A small audio embedding model, trained from scratch.
Model: waveform 16khz input, arch jasper, norm layernorm, activation relu, widths [192, 288, 432, 640].
Data: 26041 training examples, 19.2 epochs.
Rows from block 6 of a small audio embedding model, named by matrix and row number. Rows with one number belong to one channel. Each number is 500 + 40 x the weight over its row's rms, rounded and kept within 0 to 999. All counts start at 0. Numbers have three digits each. After the name is the row's rms in percent of the matrix's.
After each channel's rows are labels from the 100 clips, of 14976, where the channel reaches its highest value: "responds to" is what is common among them. Only what is clearly more common there than usual is listed. The data: acted Russian speech (Dusha).
# convs0: first width-5 conv, stride 2 (model.blocks.6.convs.0.weight, 432x288x5, each kernel summed), inputs 128-159
# convs1: second width-5 conv (model.blocks.6.convs.1.weight, 432x432x5, transposed, each kernel summed), outputs 124-154

convs0.4 096:506479491497503442518488523497434530480468451514526550524472521510501457506558486465482511555497
convs1.4 100:470503514380464528526502540501591502500507623485496418554546451452504486435472483453507434537
responds to: emotion: positive

convs0.148 090:475457458528491477525496548532455576396502476474544514522468537536523537511527498513519497492460
convs1.148 097:497478534490507532532496503483493484536505534486478560529495496537494530476457512411496463599
responds to: emotion: angry

convs0.70 104:540430498446464480485487465479526536512477420513531541497442496523482465487510580432474485561545
convs1.70 108:454526562493517513474526488532599535501506532555510494532522459465492515483486440530502474518
responds to: emotion: angry

convs0.85 096:506532486573565501461548520523529494508438457512451495510519458521528554501493580461483494483503
convs1.85 102:489495532519495448379493521540460464454459545467500451463527504453514431413473490501510518554
responds to: emotion: angry

convs0.116 095:494524561434463384391553498460519532501549551454489476432466487531487489478549473487498506519517
convs1.116 092:542492447505515453402490487483441416506518413457495476371551510478525478527521481549512576530
responds to: emotion: positive

convs0.303 110:435516495478457551501453543391479578527524488471489414557456447498450565499490497508512508532555
convs1.303 096:474526458513497461423513523508504462486530574479460460550456536564516481542479551510534475512
responds to: emotion: angry

convs0.386 118:490433488563451572572447362554497488474443456490531510449530496488516467524504465544541501516553
convs1.386 108:473504519510481457465483512567489457460477465565531415520508441485495437515510461547477395471
responds to: emotion: angry

convs0.123 110:491534457562531585528444477504534489496454472435465465506445500547480539472493489560438506547502
convs1.123 105:525454516484488493482502455497531458512512557530522509483517494451502454457520489528506453446
responds to: emotion: angry

convs0.6 114:441431609549470528548478479454479464409521430506440489444477569467504477541507552462534519530571
convs1.6 109:482536466500507502520515510527465460518534490473484529447494449533535473472528450566502444510
responds to: emotion: angry

convs0.198 115:472513526493518562507430595502480499432511494455463483474498494479502558416511513490543523455481
convs1.198 104:545525527494476441493486485520482477481465500494505422498537502455528452494495399473476569448
responds to: emotion: angry

convs0.279 105:539547492499483502480479589470462447572531454465566546547484517471523541497422473558482502458463
convs1.279 101:483500477494534542512515500482520484507540524507512443466470437448480545585498447413517479420
responds to: emotion: positive

convs0.205 103:444472496487547464483521532464564461488541478512523672475579480406435536558440501503487487457479
convs1.205 093:545550496556547521411492499489472500523529504471495460425439483559497490469523393413520512480
responds to: emotion: positive

convs0.385 103:485572494487521495493485518487453495504451489508493506521413480456516559470467488534509499547505
convs1.385 100:429524518501496490452467474465468563474501543435506455511511554463507485614514521509519546490
responds to: emotion: angry

convs0.9 089:541507551418457567486545518502496472549512489446533499448472537458519479552529476473480486552610
convs1.9 092:440490542399505563440483488513516379504469567500468495489510451536469527507542485546480562418
responds to: emotion: angry

convs0.322 109:452438453473399542509481563473491577494456524458489533455536529456502480500524438482484497470400
convs1.322 111:528465485526523513510511530502499446530598530542496544527497559522483457437481461563504489583
responds to: emotion: angry

convs0.257 125:517493433416422511512580485504571447488502516458489542451514486510535565449481515569530509539570
convs1.257 109:508516430517504503477506532566531487473522391540473500509479486495551540529475492425524497527
responds to: emotion: positive

convs0.375 093:454457549409488533494496561382440525476493491513523494506566513450466439445508516527520502494488
convs1.375 093:497506519551501543482496505497578491513483525522496551503446493452493530520548519467489518520
responds to: emotion: positive

convs0.278 104:489513523535470531541410509526512487536506489497501495474522485465543507557426462546482527536539
convs1.278 092:443515498367464529537506519494527552476488532519521448533509447498511478489515510432491543561
responds to: emotion: positive

convs0.370 102:513550533483501459483532534523541577441510523533478626501518431526474507571502501466510510459481
convs1.370 090:528536497427515555541511476446477426502542501463483498465488539481518568513490534574509472605
responds to: emotion: positive

convs0.146 118:568530560487454458537487471483495507466518549544526493505574481442460551398528457501507498548414
convs1.146 109:524481544542467476501499498485521583456551466475459532528385461483519514363456550471501463490
responds to: emotion: positive

convs0.14 123:506414510458531530550521472533527470475460472586477515539528486453541496575510496446532482501438
convs1.14 114:523517525435536547632514546477430484547498427501492484551509478514490475535565557475477486542
responds to: emotion: angry

convs0.162 097:489503545433465523487536443367492535478525476463504483487485554488533461540522567475456497515434
convs1.162 098:487503496470538514413520475526528515497505446520474499533495507542496457504552544547507460528
responds to: emotion: angry

convs0.224 105:489514464589456480489521457510459461467479500459472520503549496491490498546574461519474486516501
convs1.224 100:559505567512488476486515481531512529518538418544554565586441523501496499538552486485493479543
responds to: emotion: positive

convs0.405 105:527406509503435521567497597538459619446436479508560496497526521443443487530458502425432493546462
convs1.405 092:498538569542504448516470488425545454477493472464474490531521526574483496458478546402532465568
responds to: emotion: positive

convs0.248 101:432545524495576404482559505530478496626505468494504519583482501505563498511448513498469501520470
convs1.248 103:467538568508453516416464501420450568529463545461532454456483483550497461481511520509488546585
responds to: emotion: positive

convs0.56 124:496485513524566493434473520539485495537470496560480507493547558509580479498509493466500517511520
convs1.56 106:518475452567483540552467495412485616539478453441500644499479480514498408573483503581485503493
responds to: emotion: positive

convs0.355 111:471489461521510527486541528468479590522499455518471488451521519490526509504465500508532480441497
convs1.355 108:498486478546531493488490551474553474493496436485498493533523483526519511542524568386512532537
responds to: emotion: positive

convs0.172 092:534573506472494460456589508527542542520582489555475460572520525499472433562441468466478517496431
convs1.172 091:524485544535499472510475523490478575508573482451516540517515497530504555518510533537506601492
responds to: emotion: positive

convs0.203 089:445459458510568415514462459479474471530515541522502584495511540418451445457584509464484499493492
convs1.203 090:499499496480544546456513499449430414474497515510495529544504520493474521524475499519513552555
responds to: emotion: angry

convs0.78 090:573430605464514523503536455499567449514440565538530524524485437467531477527524465468451503548495
convs1.78 089:485497489476530473523496531527454536523536459487479394495541474521508567533482549476499472594
responds to: emotion: angry

convs0.114 095:499512486464503559531485467493421514512541467412486482514462517517465624515541586497479493470469
convs1.114 090:554473448590506424601498485524461460486535538483537541515510526579470531542498561484498464559
responds to: emotion: angry

convs0.81 112:453567477515548544471517530505543497490477485496519487508569500518567474509561511576496493450496
convs1.81 107:663498383534543509423502454469545503521495538507509478530442535442492550474528545538502558552
responds to: emotion: positive

convs0.143 115:480511506440528533482467473488490433475508478532506538518490434485410529620515512567530509510541
convs1.143 113:401489562456511509528481527518479453525449519488495493472505490536502532458503458488519562539
responds to: emotion: angry

convs0.124 106:494522507480546472598572452455525512611515477498573518511473465526469539458599584572519516466520
convs1.124 103:460512488521505508493483455500559543487450536537509491568534518452470443489496440583493500492
responds to: emotion: positive

convs0.309 096:488530495510514552480496403470492460477467525431450525511441442433504549476509507523403498428522
convs1.309 099:519522554487472554448499502462489428483538501538528575392539506471508522507535515483497541489
responds to: emotion: positive

convs0.366 119:556453490498513514463547502524536502509461447521501507499497474514482549540460500541475486494493
convs1.366 112:548523483388535470421522439467400506470490459527483492620539482501505495425508419475510463466
responds to: emotion: angry

convs0.282 096:451505429484571430429476430499531537489469537564414531499455494500530475477537494490489486491512
convs1.282 097:497519425508507459477486479545503511525466509458520587379485497517491404522505515468490591488
responds to: emotion: positive

convs0.194 108:451515506476518493499564466453517586456562495444541558473476497491544520520510442539549495494516
convs1.194 101:519511452450459528496523499546460586482516474416525535453538451524474411518510552549475467422
responds to: emotion: positive

convs0.299 090:535478508456454509567515552470568541498514468485523562465556567471480511477516493441535496467489
convs1.299 097:409500432511527511463527491464504416521458616503495548501555501529486505506504474473506548549
responds to: emotion: angry

convs0.421 110:581511508474525578425524514455565425483464439471504483431534486556438529504508517547500502493426
convs1.421 096:462491489494508520452513528536567504482474508493499507535554559501505589433489509487510462480
responds to: emotion: positive

convs0.410 100:500512483482529566525459507538530414580490486460500436403452521424505513576427466503563507526473
convs1.410 098:495492508586506510576498541612466532511545489490497455502442520472508484511513447408507560485
responds to: emotion: positive

convs0.254 088:463482551477529613564528400513439570474497447468525530517482576533465452539527517490580508512484
convs1.254 097:507499493434489505477483528459546457537512442481480515529535465586500459447504526512507491441
responds to: emotion: angry

convs0.115 104:508412446474446460455467536491440568455464459419479468470518449469492461418500519453465497567527
convs1.115 093:437559519515492518482513534538491505516539463529483546390538497489496404419477462425504499410
responds to: emotion: positive

convs0.232 096:459523473423558541519412482422468554512440519504496505494433439512420552456517516473474495436500
convs1.232 095:523502419519470487446500488473483556486485633556490492400480553464510496524468463517506578501
responds to: emotion: angry

convs0.225 116:509483513492665481524578511607474560496496432590534484530518563444467555511458501507460493458501
convs1.225 110:430519537537479513469490533448488420506546545512517425531544435521462533483502511546490508409
responds to: emotion: positive

convs0.276 106:428565483514480555493541513468576489489517441564502587538502484474509492598483513478474490522518
convs1.276 100:490498492578497550564489519525501418516467462535494531476516493449503473491494487451514335532
responds to: emotion: positive

convs0.7 100:476470543513514453419470460578488468482453485571475602476465493472504516479479485493525513509500
convs1.7 102:425471521493488462397495507458460557497498456532524476499570519570495575500469509495497537532
responds to: emotion: positive

convs0.300 089:535492481480444465484493471507454557509468456501489433437550552516487568400475476530439522503520
convs1.300 092:502510535484506454462475524501525556500501421591501449474509460430509434506547572545507494446
responds to: emotion: positive

convs0.176 112:550491543447506530483522510527551409499508457504562506494535507523560521561547527465386486489425
convs1.176 103:490513466528507444409502490560488595531440514506494620497462493472512494587504466426514463466
responds to: emotion: angry

convs0.197 116:532538489508466525496527553495485532559512486567498457524471484501479568485540461554504481512565
convs1.197 110:474510550480452421515493545484457542520502460556503491476516478503500591536512507446492519567
responds to: emotion: angry

convs0.159 094:527509478506480487575546431483502466465468504488491679460524493513547491534493498457501498452519
convs1.159 096:482532495486516467420490487553507534500469557511482458572531545510494515500520457476493548460
responds to: emotion: positive

convs0.269 102:535477515470482542483495451565505582488557465538417536502520456480492467453505521463553516517533
convs1.269 106:487511606520492467511485524474453483513495427580499531537519442526535496497558557484513400428
responds to: emotion: angry

convs0.110 094:544504522524554508465559493492513401604527446539511483529502477487478501558444479528487482499494
convs1.110 095:500510470550531486453535470544501545520469435522496506526506533476488549490505542520479445559
responds to: emotion: positive

convs0.164 084:523638488554504459531465528545467475543535469449479473499581543506425524515506483436515523522510
convs1.164 087:551496511495527540501501485488442518468498438426453529481490444513490528434455578498500507379
responds to: emotion: angry

convs0.263 093:490493506525476562487495532555518446484441487469546462543488456467559526462451521545447515523552
convs1.263 101:493463556548495420463519484438433547456477532519534451528453557492518481537578567447517488553
responds to: emotion: positive

convs0.57 086:529566527483445545505440524502564539477468564523456508479459416556470573519561457525559475505518
convs1.57 086:503495503486547535513472489451471448512549503408510576606521477506538454475505527451499520499
responds to: emotion: angry

convs0.82 104:554575480495522509522427564525519423445440516531463553504437550495504529508482511501579476495490
convs1.82 099:469484427416534497568485469495541479509490460421512594603573515486483384518487457390491509524
responds to: emotion: positive

convs0.149 095:454488479515436443523506517514471560453499437520466479498461462448564510531481550528508477515463
convs1.149 097:520511495481494539488511494496545551518561554544472563487579490508509429522487438464516513511
responds to: emotion: angry

convs0.10 096:518550527531534469476569492554490483558491491468510462489473540458479566466521571504459513476496
convs1.10 099:477537546524499470487505506494436478550486547571475613545521546429493480510540521507489489507
responds to: emotion: angry

convs0.358 115:460526533550587428548495527478464523544497506490477514491479491464519414526467485533462496468512
convs1.358 106:544490557478491595473518469455461528479540555456490512527508519497515476475485455562506445561
responds to: emotion: positive