{"arch": "jasper", "model": "audio embedding model", "dataset": "acted Russian speech (Dusha)", "train_examples": 26041, "input": "waveform_16khz", "targets": ["emotion"], "num_classes": 4, "embedding_dim": 128, "norm": "layernorm", "hidden_act": "relu", "depths": [3, 3, 8, 3], "kernel_size": 5, "wave_channels": 96, "wave_strides": [5, 2, 2, 2, 2, 2], "widths": [192, 288, 432, 640], "am_softmax_margin": 0.1, "am_softmax_scale": 16, "init": "torch_default", "residual_init": "none", "optimizer": "soap", "beta2": 0.999, "learning_rate": 0.0032, "beta1": 0.95, "shampoo_beta": 0.95, "eps": 1e-08, "precondition_frequency": 16, "max_precond_dim": 1024, "merge_dims": true, "one_sided": false, "adamw_lr_other_params": 0.0023, "max_steps": 7800, "batch_size": 64, "epochs": 19.2, "lr_schedule": "wsd", "decay_fraction": 0.2, "final_lr_fraction": 0.05, "warmup_steps": 230, "weight_decay": 0.2, "adamw_weight_decay_other_params": 0.05}
Rows from block 6 of a small audio embedding model, named by matrix and row number. Rows with one number belong to one channel. Each number is 500 + 50 x the weight over its row's rms, rounded and kept within 0 to 999. All counts start at 0. Numbers have three digits each.
After each channel's rows are labels from the 100 clips, of 14976, where the channel reaches its highest value: "top examples" is what is common among them; "loudest band" is the band of the loudest frequency at the time of the peak. Only what is clearly more common there than usual is listed. The data: acted Russian speech (Dusha). In brackets: how many of the 100.
# convs0: first width-5 conv, stride 2 (model.blocks.6.convs.0.weight, 432x288x5, each kernel summed), inputs 192-223
# convs1: second width-5 conv (model.blocks.6.convs.1.weight, 432x432x5, transposed, each kernel summed), outputs 186-216

convs0.78:533492472464525396560426544546541461514559510408517475465500531525501467482600496543463535510473
convs1.78:525507498478437454639473499494481467475439468490486397384540503557619472599612569527528616513
top examples: emotion: angry (54)
loudest band: 500 to 1000 Hz (32)

convs0.354:537544446504651517532471506637594522554467450564502483539475581583586524437445613473478510511507
convs1.354:525498519528504407377524548493499522545603461537472544552464486504513578574513365529540485544
top examples: emotion: angry (42)
loudest band: 4000 to 8000 Hz (25)

convs0.116:546463542514482532451618509472509568483500526543568396547500441482480564468580544500500475449405
convs1.116:472503495524461554442568550488506478412566532549433479611437503537492486543611526453532453440
top examples: emotion: positive (40)
loudest band: 250 to 500 Hz (50); 500 to 1000 Hz (47)

convs0.149:496448551507540529459453482406503461429500449526477482532531509546519455490629507509584447467573
convs1.149:554539481489490484581473571507531481564441477369514429501530487540586442346515463568512457470
top examples: emotion: angry (51)
loudest band: 500 to 1000 Hz (60)

convs0.286:403559483472546508496574483456490530504541566490482534445542546509409571451513451576476474517507
convs1.286:477512606448497580512533492498502395535464576458482511371439483538647565413558619457494501600
top examples: emotion: positive (58)
loudest band: 500 to 1000 Hz (60)

convs0.227:500505514450497502486462614470393546556540537488456462481492469516511516589537540461643536492484
convs1.227:459501547583542404596451542516520551573455477511468467501514495531598482515503467511374446501
top examples: emotion: angry (48)
loudest band: 500 to 1000 Hz (64)

convs0.407:469485429484508551490411411408482457593474421602409505440491458505503504576499506442535559460482
convs1.407:521495485508500399505532478520480483460647463464494496453495479534448447364415509500399599474
top examples: emotion: sad (54)
loudest band: 4000 to 8000 Hz (51); 2000 to 4000 Hz (35)

convs0.19:478456459458473619427462472541432447531393525550489489628527487557563574527456440459552515475449
convs1.19:489516467516512558594402531530481408498485457517545572626410509451435540421505519541500557526
top examples: emotion: positive (76)
loudest band: 250 to 500 Hz (46); 500 to 1000 Hz (26)

convs0.148:591581509546495570486606570543545534411578564503491533536472517544498403500465472511494517543513
convs1.148:495501449471458519440439465499525616473504475548518483480483484507553492543491516519513539530
top examples: emotion: angry (38)
loudest band: 250 to 500 Hz (48)

convs0.422:529456540512533506379504515530511550513526476589592617513473494498493483446453530588449524419500
convs1.422:472509602511491453478418479491484511442531492536433556576527497558550448498527482492419548445
top examples: emotion: sad (54)
loudest band: 250 to 500 Hz (76)

convs0.342:514589484452372500543499490534521594496474490452576506481455512553549511505482509406496515505509
convs1.342:513489504492489410426505585489476503574373566448580458504586509491481504514485473500587492541
top examples: emotion: angry (74)
loudest band: 250 to 500 Hz (46); 500 to 1000 Hz (33)

convs0.114:552519442515459567434629524452445513529525508435545499392451586520530482522424488415485437560523
convs1.114:522491497494526502365415365533525478592570493453509425444474494526440527430508529522474418524
top examples: emotion: angry (50)
loudest band: 4000 to 8000 Hz (32)

convs0.192:514523496428503569399634528543402483467496446517440436580475456478433453484544537577459497471570
convs1.192:514510463486487434502446524485535527430575566411545461491541504508518536416469466488478382495
top examples: emotion: angry (45)
loudest band: 500 to 1000 Hz (31)

convs0.419:425475535454462466475605491454525590519592476486497538562515452512442517507438455529409500481474
convs1.419:531513522501506573453442564520503511389526490491516519581451508482417435576566542561550368474
top examples: emotion: positive (70)
loudest band: 250 to 500 Hz (65)

convs0.426:538447543535631590519450474584545530535467478494476429522494498540399477473543478602434435517475
convs1.426:488488516487525472466528465500512564514462410434481511515515485487486535565477496587411455416
top examples: emotion: angry (53)
loudest band: 4000 to 8000 Hz (27)

convs0.120:499572469488510490502449361519349434545488459561471524498469596540473436470499509443389523472485
convs1.120:507504451462475543549530612489505539453482380390533511513466522528458449530512492526454508429
top examples: emotion: positive (54)
loudest band: 250 to 500 Hz (57); 500 to 1000 Hz (34)

convs0.33:568599466455542503530531529468423475492391468538452508451470467454510568534465525518495482455539
convs1.33:465500526543523548538604487531534607470615463484517453484479468523532392496421451578539448459
top examples: emotion: angry (53)
loudest band: 4000 to 8000 Hz (57)

convs0.256:526569507556561578416450485501528417555495558540442486557581567498392455476589461482442459452459
convs1.256:516516435486444488490544589489498517570399350409526502495502468471443471639518459557525488517
top examples: emotion: angry (43)
loudest band: 500 to 1000 Hz (59)

convs0.239:513572525519511503475550536472486534538474453488488490551577508492554471539483566416517548535436
convs1.239:524492488504473589480413391510489611493437507482465481422488478467497379473532499606515501451
top examples: emotion: angry (49)
loudest band: 4000 to 8000 Hz (44)

convs0.363:482519595492538521423360495406455585430485507490546531477468517516487516522578503504527516478515
convs1.363:504495518510467504399506526515466509447515495535506490356584530475516443683518526507511468450
top examples: emotion: positive (47)
loudest band: 250 to 500 Hz (51); 500 to 1000 Hz (42)

convs0.188:528536404502441617561469483411559488539472445442517469521464491528542458514462573532422455443425
convs1.188:506476527523517515612540599517499521441511559523517516479511490517436492489435488529495511516
top examples: emotion: sad (58)
loudest band: 250 to 500 Hz (88)

convs0.119:555497483586475578528439485450484490535373452547541374563504529523408481472590457505420482399452
convs1.119:549495482507501527524588487511522447475479441465486390511497519472553500458670507468456395512
top examples: emotion: positive (45)
loudest band: 500 to 1000 Hz (41)

convs0.142:473454485534469465497485496537571560492420590501459453447498558463423422565677508472447582486473
convs1.142:503501423484499492546564403514514567417509544594478680547550511529673437533448540556452479438
top examples: emotion: angry (46); emotion: positive (39)
loudest band: 500 to 1000 Hz (74)

convs0.418:501513533454571529520486443547572476565579486615521489446501482550498469464544497536659438503518
convs1.418:517509440474531531412572559535523525408607488487508483456474486511497539568472477518464380533
top examples: emotion: angry (44)
loudest band: 4000 to 8000 Hz (30)

convs0.176:492476508461482538421487533494499556532534525514613448486588444554594466546591452544505571487494
convs1.176:498493455496494664466490479502478462473456521561497475445574476477509422446498507545467442538
top examples: emotion: angry (76)
loudest band: 250 to 500 Hz (59)

convs0.400:504496459554480535400506512452437565503562551397549567450478469605501531427566591540554469498458
convs1.400:515517516544489536581485505515505542396521527480502492498492526439493583512402459440426505448
top examples: emotion: angry (44)
loudest band: 250 to 500 Hz (63)

convs0.135:519502443506517451521450437518467494534504521443491488539449484514479433524506446494437512542481
convs1.135:531522483532529425533448496516509586503464475459553573442601493505499520463575593509471543552
top examples: emotion: sad (57)
loudest band: 4000 to 8000 Hz (39)

convs0.322:466421475457447449387557558464530419544493510424444499434400530472490460510379511563432396539485
convs1.322:527490550515500576559456521495503532500469447561520547542539522463527591544562557547511511485
top examples: emotion: angry (50)
loudest band: 250 to 500 Hz (45)

convs0.270:375512454542469475504522519540510465427563439463483578501563532471409512519448463517481559482416
convs1.270:497531531458512638551487553483525502475468580447457381500441478505525546545528474471417540451
top examples: emotion: angry (46)
loudest band: 500 to 1000 Hz (54)

convs0.7:548516449561577586467392414472426537534513541477497519517455514434452637484572510504439498484423
convs1.7:502496467489522478567568501505499449461475435569449454452505480411471527493571433467474396508
top examples: emotion: positive (55)
loudest band: 250 to 500 Hz (49)

convs0.228:493574534502617441530455514512542468517541473414605487468544462470511500464575489559530492458467
convs1.228:484483512431497455594332427468517434557455514474524478486495526525504587475527534552538632444
top examples: emotion: sad (59)
loudest band: 250 to 500 Hz (63)

convs0.10:468505442427414554452549514568540520587465506471590483511553521478446478531485524488564515414420
convs1.10:473490446472479460405510567491526469411512531386483507502464502472459607410570455560387526479
top examples: emotion: angry (52)
loudest band: 500 to 1000 Hz (28)

convs0.369:482399469568411451487452502415544425463490531491436449419551466445461479508548580507643537509390
convs1.369:496470435476509592382458483484516477527405519606453519563486535500467490492573423465549492546
top examples: emotion: sad (59)
loudest band: 250 to 500 Hz (71)

convs0.380:461570542449506551486482592518440492520536463527469516524538505510429527488476490484534527560524
convs1.380:458489535506499623388517522489484471534536514564470572496486459475543428497617529540533451460
top examples: emotion: positive (65)
loudest band: 250 to 500 Hz (62)

convs0.221:490470477530489536449504538461418566497595569487595486417582549450582480497524516545523538552506
convs1.221:484506502534507441510553561503485435394558507580487589472451544460603462506447558399465481430
top examples: emotion: angry (41)
loudest band: 250 to 500 Hz (56)

convs0.336:538494499417456532578430387480525471460533554476484552476484509501471397496503411458440468510524
convs1.336:492514500545489477237541559505493494539458534425482448637537491528386525545510499457495577515
top examples: emotion: sad (58)
loudest band: 250 to 500 Hz (55)