Weights of a small audio embedding model: trained on acted Russian speech (Dusha).
Rows from block 12 of a small audio embedding model, named by matrix and row number. Rows with one number belong to one channel. Each number is 50 + 10 x the weight over its row's rms, rounded and kept within 0 to 99. All counts start at 0. After the name is the row's rms in percent of the matrix's.
Before each channel's rows are labels from the 100 clips, of 14976, where the channel reaches its highest value: "top examples" is what is common among them. Only what is clearly more common there than usual is listed. The data: acted Russian speech (Dusha).
# convs0: first width-5 conv (model.blocks.12.convs.0.weight, 432x432x5, each kernel summed), inputs 324-431
# convs1: second width-5 conv (model.blocks.12.convs.1.weight, 432x432x5, transposed, each kernel summed), outputs 324-431

top examples: emotion: neutral
convs0.258 121:56 49 52 58 53 57 42 41 42 60 48 39 43 57 57 76 49 46 47 64 60 44 47 31 49 36 47 57 47 65 37 42 70 56 49 52 48 41 22 48 55 77 45 56 43 49 40 58 23 26 41 64 59 60 48 55 54 57 66 49 43 54 49 25 46 54 59 54 56 48 56 54 50 40 37 50 54 57 47 44 54 39 50 24 57 51 37 57 55 40 58 39 55 36 49 46 53 53 37 45 56 58 25 56 44 48 60 50
convs1.258 133:53 38 48 43 45 84 57 63 40 46 39 47 73 44 55 54 57 53 51 50 43 45 66 57 56 41 47 43 49 48 48 50 53 59 47 49 41 49 49 43 32 64 64 44 46 64 56 49 25 20 45 58 46 51 52 57 50 49 65 48 51 43 54 51 50 62 59 54 54 52 48 72 39 60 24 59 47 45 48 56 54 49 51 16 51 57 36 44 50 54 43 43 49 42 53 67 48 44 63 43 54 48 46 58 52 43 27 54

top examples: emotion: sad
convs0.348 105:43 51 50 27 68 59 38 74 44 44 61 48 53 64 31 63 51 55 37 55 45 55 59 69 44 35 55 55 51 73 63 50 49 38 46 50 46 43 58 38 36 43 60 37 51 51 61 63 47 47 47 53 53 57 54 44 54 60 55 63 69 57 61 52 52 46 50 30 38 49 61 60 52 29 62 59 53 73 57 50 49 40 49 40 45 32 56 62 62 39 58 44 56 53 51 48 38 58 55 63 44 56 55 63 36 41 49 67
convs1.348 104:54 34 45 58 52 36 66 64 25 52 39 46 55 53 73 81 47 49 47 54 55 57 55 48 50 48 45 54 48 38 43 49 75 64 66 47 61 46 43 51 52 60 41 69 48 57 26 51 41 50 36 44 47 45 49 44 47 51 53 50 49 42 62 59 51 36 43 55 76 44 58 54 48 42 57 45 41 74 37 51 48 66 55 37 71 37 35 53 42 30 48 55 49 31 62 45 52 49 65 43 65 46 47 56 45 63 47 52

top examples: emotion: sad
convs0.131 023:49 55 57 41 56 80 56 45 51 53 44 49 53 47 73 42 41 71 36 51 37 49 62 57 40 42 57 55 45 53 40 43 53 52 59 48 54 42 45 54 64 37 78 52 41 40 45 35 65 61 37 61 35 60 40 50 48 48 34 51 58 43 53 36 57 48 50 55 45 51 53 36 52 44 43 48 69 32 43 57 51 44 49 52 55 60 55 48 48 51 62 55 46 48 36 56 53 56 58 46 41 59 61 40 47 51 53 51
convs1.131 022:67 73 50 48 38 51 67 50 35 53 59 44 45 15 40 44 50 49 50 55 47 49 62 63 56 48 49 37 50 43 41 43 49 54 67 46 33 52 32 54 67 50 59 62 55 53 54 62 50 61 29 53 52 54 49 59 48 48 63 50 58 41 55 39 54 52 55 49 51 50 42 44 49 56 29 48 61 38 51 44 49 51 52 40 39 43 34 56 38 26 46 55 54 47 53 74 55 48 39 52 52 53 40 59 44 38 40 53

top examples: emotion: positive
convs0.419 057:37 44 47 48 38 75 66 69 83 52 47 42 46 52 60 57 44 55 61 55 52 49 47 63 39 60 54 57 45 61 55 53 51 49 47 44 56 48 58 48 53 55 80 72 54 54 45 53 56 53 56 60 37 55 42 45 48 41 73 40 43 50 28 53 54 57 59 55 50 60 23 49 55 59 51 45 70 34 49 35 48 43 44 56 47 47 52 60 43 54 67 48 48 47 52 16 47 54 41 46 42 40 57 38 46 54 47 57
convs1.419 056:65 44 49 54 64 41 38 41 67 48 55 58 60 48 55 45 29 52 49 35 52 49 17 39 48 54 48 38 55 49 51 35 49 62 56 48 48 44 69 55 69 46 80 47 45 69 42 46 56 63 46 49 41 54 49 58 65 53 40 53 55 49 62 65 49 45 48 50 42 51 29 48 38 69 49 77 43 56 57 58 50 52 50 60 53 60 03 53 54 64 57 45 60 52 61 58 45 47 23 49 38 43 41 49 53 54 46 48

top examples: emotion: angry
convs0.140 023:36 52 52 51 55 60 38 49 41 54 60 46 43 29 71 34 41 57 45 55 49 55 60 44 63 49 54 48 51 33 55 48 53 53 56 48 58 42 50 48 67 67 66 46 45 49 45 42 99 57 24 57 45 54 46 51 47 40 49 54 71 43 54 23 49 50 73 52 47 53 51 35 51 48 40 41 63 23 42 62 53 38 54 33 58 57 39 56 49 46 56 54 59 46 42 54 48 58 54 44 43 41 47 55 50 48 58 58
convs1.140 018:46 47 55 53 50 50 32 42 63 59 53 48 56 42 79 56 53 54 29 47 47 58 28 49 55 50 54 61 56 68 53 42 62 48 32 57 65 49 20 48 48 39 47 42 52 47 49 58 39 50 32 52 50 46 47 50 50 50 56 53 53 45 56 51 53 54 47 54 37 58 61 41 61 48 78 41 42 49 53 49 48 40 49 40 67 36 38 61 43 25 59 55 62 40 53 50 48 55 48 54 54 47 46 41 50 32 52 52

top examples: emotion: positive
convs0.280 103:44 49 44 55 33 52 55 58 26 47 54 34 61 58 51 41 41 50 41 51 50 40 57 52 51 45 52 45 47 65 50 46 26 72 49 36 35 53 58 49 39 46 66 51 52 43 42 48 55 56 38 41 60 56 50 44 38 56 30 45 55 52 38 60 49 46 66 46 41 46 47 55 64 57 52 49 40 47 66 40 50 28 44 44 48 58 61 43 54 46 41 66 52 38 44 48 48 46 49 53 44 37 45 31 45 49 39 44
convs1.280 105:56 54 55 48 68 64 50 51 26 49 53 41 56 39 47 38 47 51 41 29 50 61 37 41 42 49 59 58 53 51 52 53 54 42 75 53 55 47 68 67 39 48 40 62 56 59 37 53 38 67 52 61 40 51 57 45 62 34 75 59 44 65 50 70 61 57 80 51 52 42 32 49 50 55 22 70 42 37 52 53 53 49 56 35 44 51 61 48 70 42 54 51 50 50 56 41 56 58 35 53 47 62 58 50 48 48 56 50

top examples: emotion: sad
convs0.55 120:58 52 49 53 53 65 50 47 45 36 46 42 68 70 71 40 50 47 55 44 36 48 49 49 62 67 44 42 50 52 65 44 61 46 51 50 49 62 46 48 57 47 63 47 55 51 47 45 42 40 48 42 45 38 53 40 52 38 58 43 38 47 66 73 54 53 47 43 36 45 46 42 61 59 45 54 61 47 40 53 51 43 51 47 74 61 50 39 52 49 62 43 57 66 60 67 50 41 59 50 35 55 47 40 58 46 49 62
convs1.55 108:47 37 53 45 53 48 32 41 40 54 54 49 53 42 34 63 48 52 53 51 51 59 37 41 27 44 54 53 58 57 49 68 38 60 75 42 44 53 63 38 56 49 45 41 68 42 69 52 42 35 60 38 55 64 56 51 57 50 57 45 58 46 41 45 45 44 40 57 49 49 56 31 53 43 59 33 31 53 55 62 51 43 45 48 36 37 61 45 42 49 57 52 36 53 54 50 45 47 36 55 45 45 49 50 55 52 36 55

top examples: emotion: angry
convs0.376 099:47 40 50 53 41 48 34 37 62 62 36 65 60 48 38 59 39 60 54 66 54 50 33 29 60 62 46 42 48 42 52 66 52 41 49 39 56 39 79 52 51 20 41 37 43 53 46 58 50 37 56 44 50 44 47 60 55 45 70 64 39 59 54 53 55 46 32 45 38 59 41 58 57 57 86 50 32 62 54 47 48 42 52 41 73 52 33 56 43 48 65 72 46 61 45 49 57 44 51 36 51 52 43 52 47 34 57 55
convs1.376 107:49 48 57 55 71 70 20 56 43 64 38 56 49 54 66 37 36 52 48 43 43 44 57 46 48 50 46 53 47 46 47 59 54 29 46 45 48 53 58 36 41 54 41 59 42 37 39 75 50 36 66 47 38 51 58 55 58 51 52 51 20 46 53 49 54 38 48 51 31 38 46 54 61 49 53 51 44 54 43 47 50 38 51 46 30 39 60 46 55 68 49 47 40 55 59 55 49 49 45 49 67 38 50 64 52 66 47 53

top examples: emotion: positive
convs0.302 032:58 62 53 35 63 44 64 35 51 54 66 55 52 46 51 34 46 60 54 54 38 53 67 59 44 42 53 39 50 73 45 47 53 40 52 49 45 46 47 39 50 60 57 57 45 40 49 51 99 54 38 39 30 60 41 47 58 50 36 52 58 43 48 39 61 47 61 44 41 44 69 37 52 52 42 55 60 18 33 56 50 56 52 47 35 57 50 51 52 60 49 61 61 47 49 47 56 55 47 51 49 44 37 40 53 48 41 57
convs1.302 060:37 38 55 50 44 57 69 52 49 48 55 29 58 53 37 58 56 52 46 49 42 62 67 46 53 51 62 48 49 48 59 47 45 44 35 42 35 49 28 53 46 44 38 42 52 56 37 47 57 60 40 51 55 48 56 56 40 46 32 56 55 46 46 58 51 49 53 48 56 40 50 49 49 54 67 64 35 31 43 65 53 37 49 20 72 39 48 45 49 80 48 54 53 45 55 45 50 39 32 45 56 40 44 54 46 41 61 51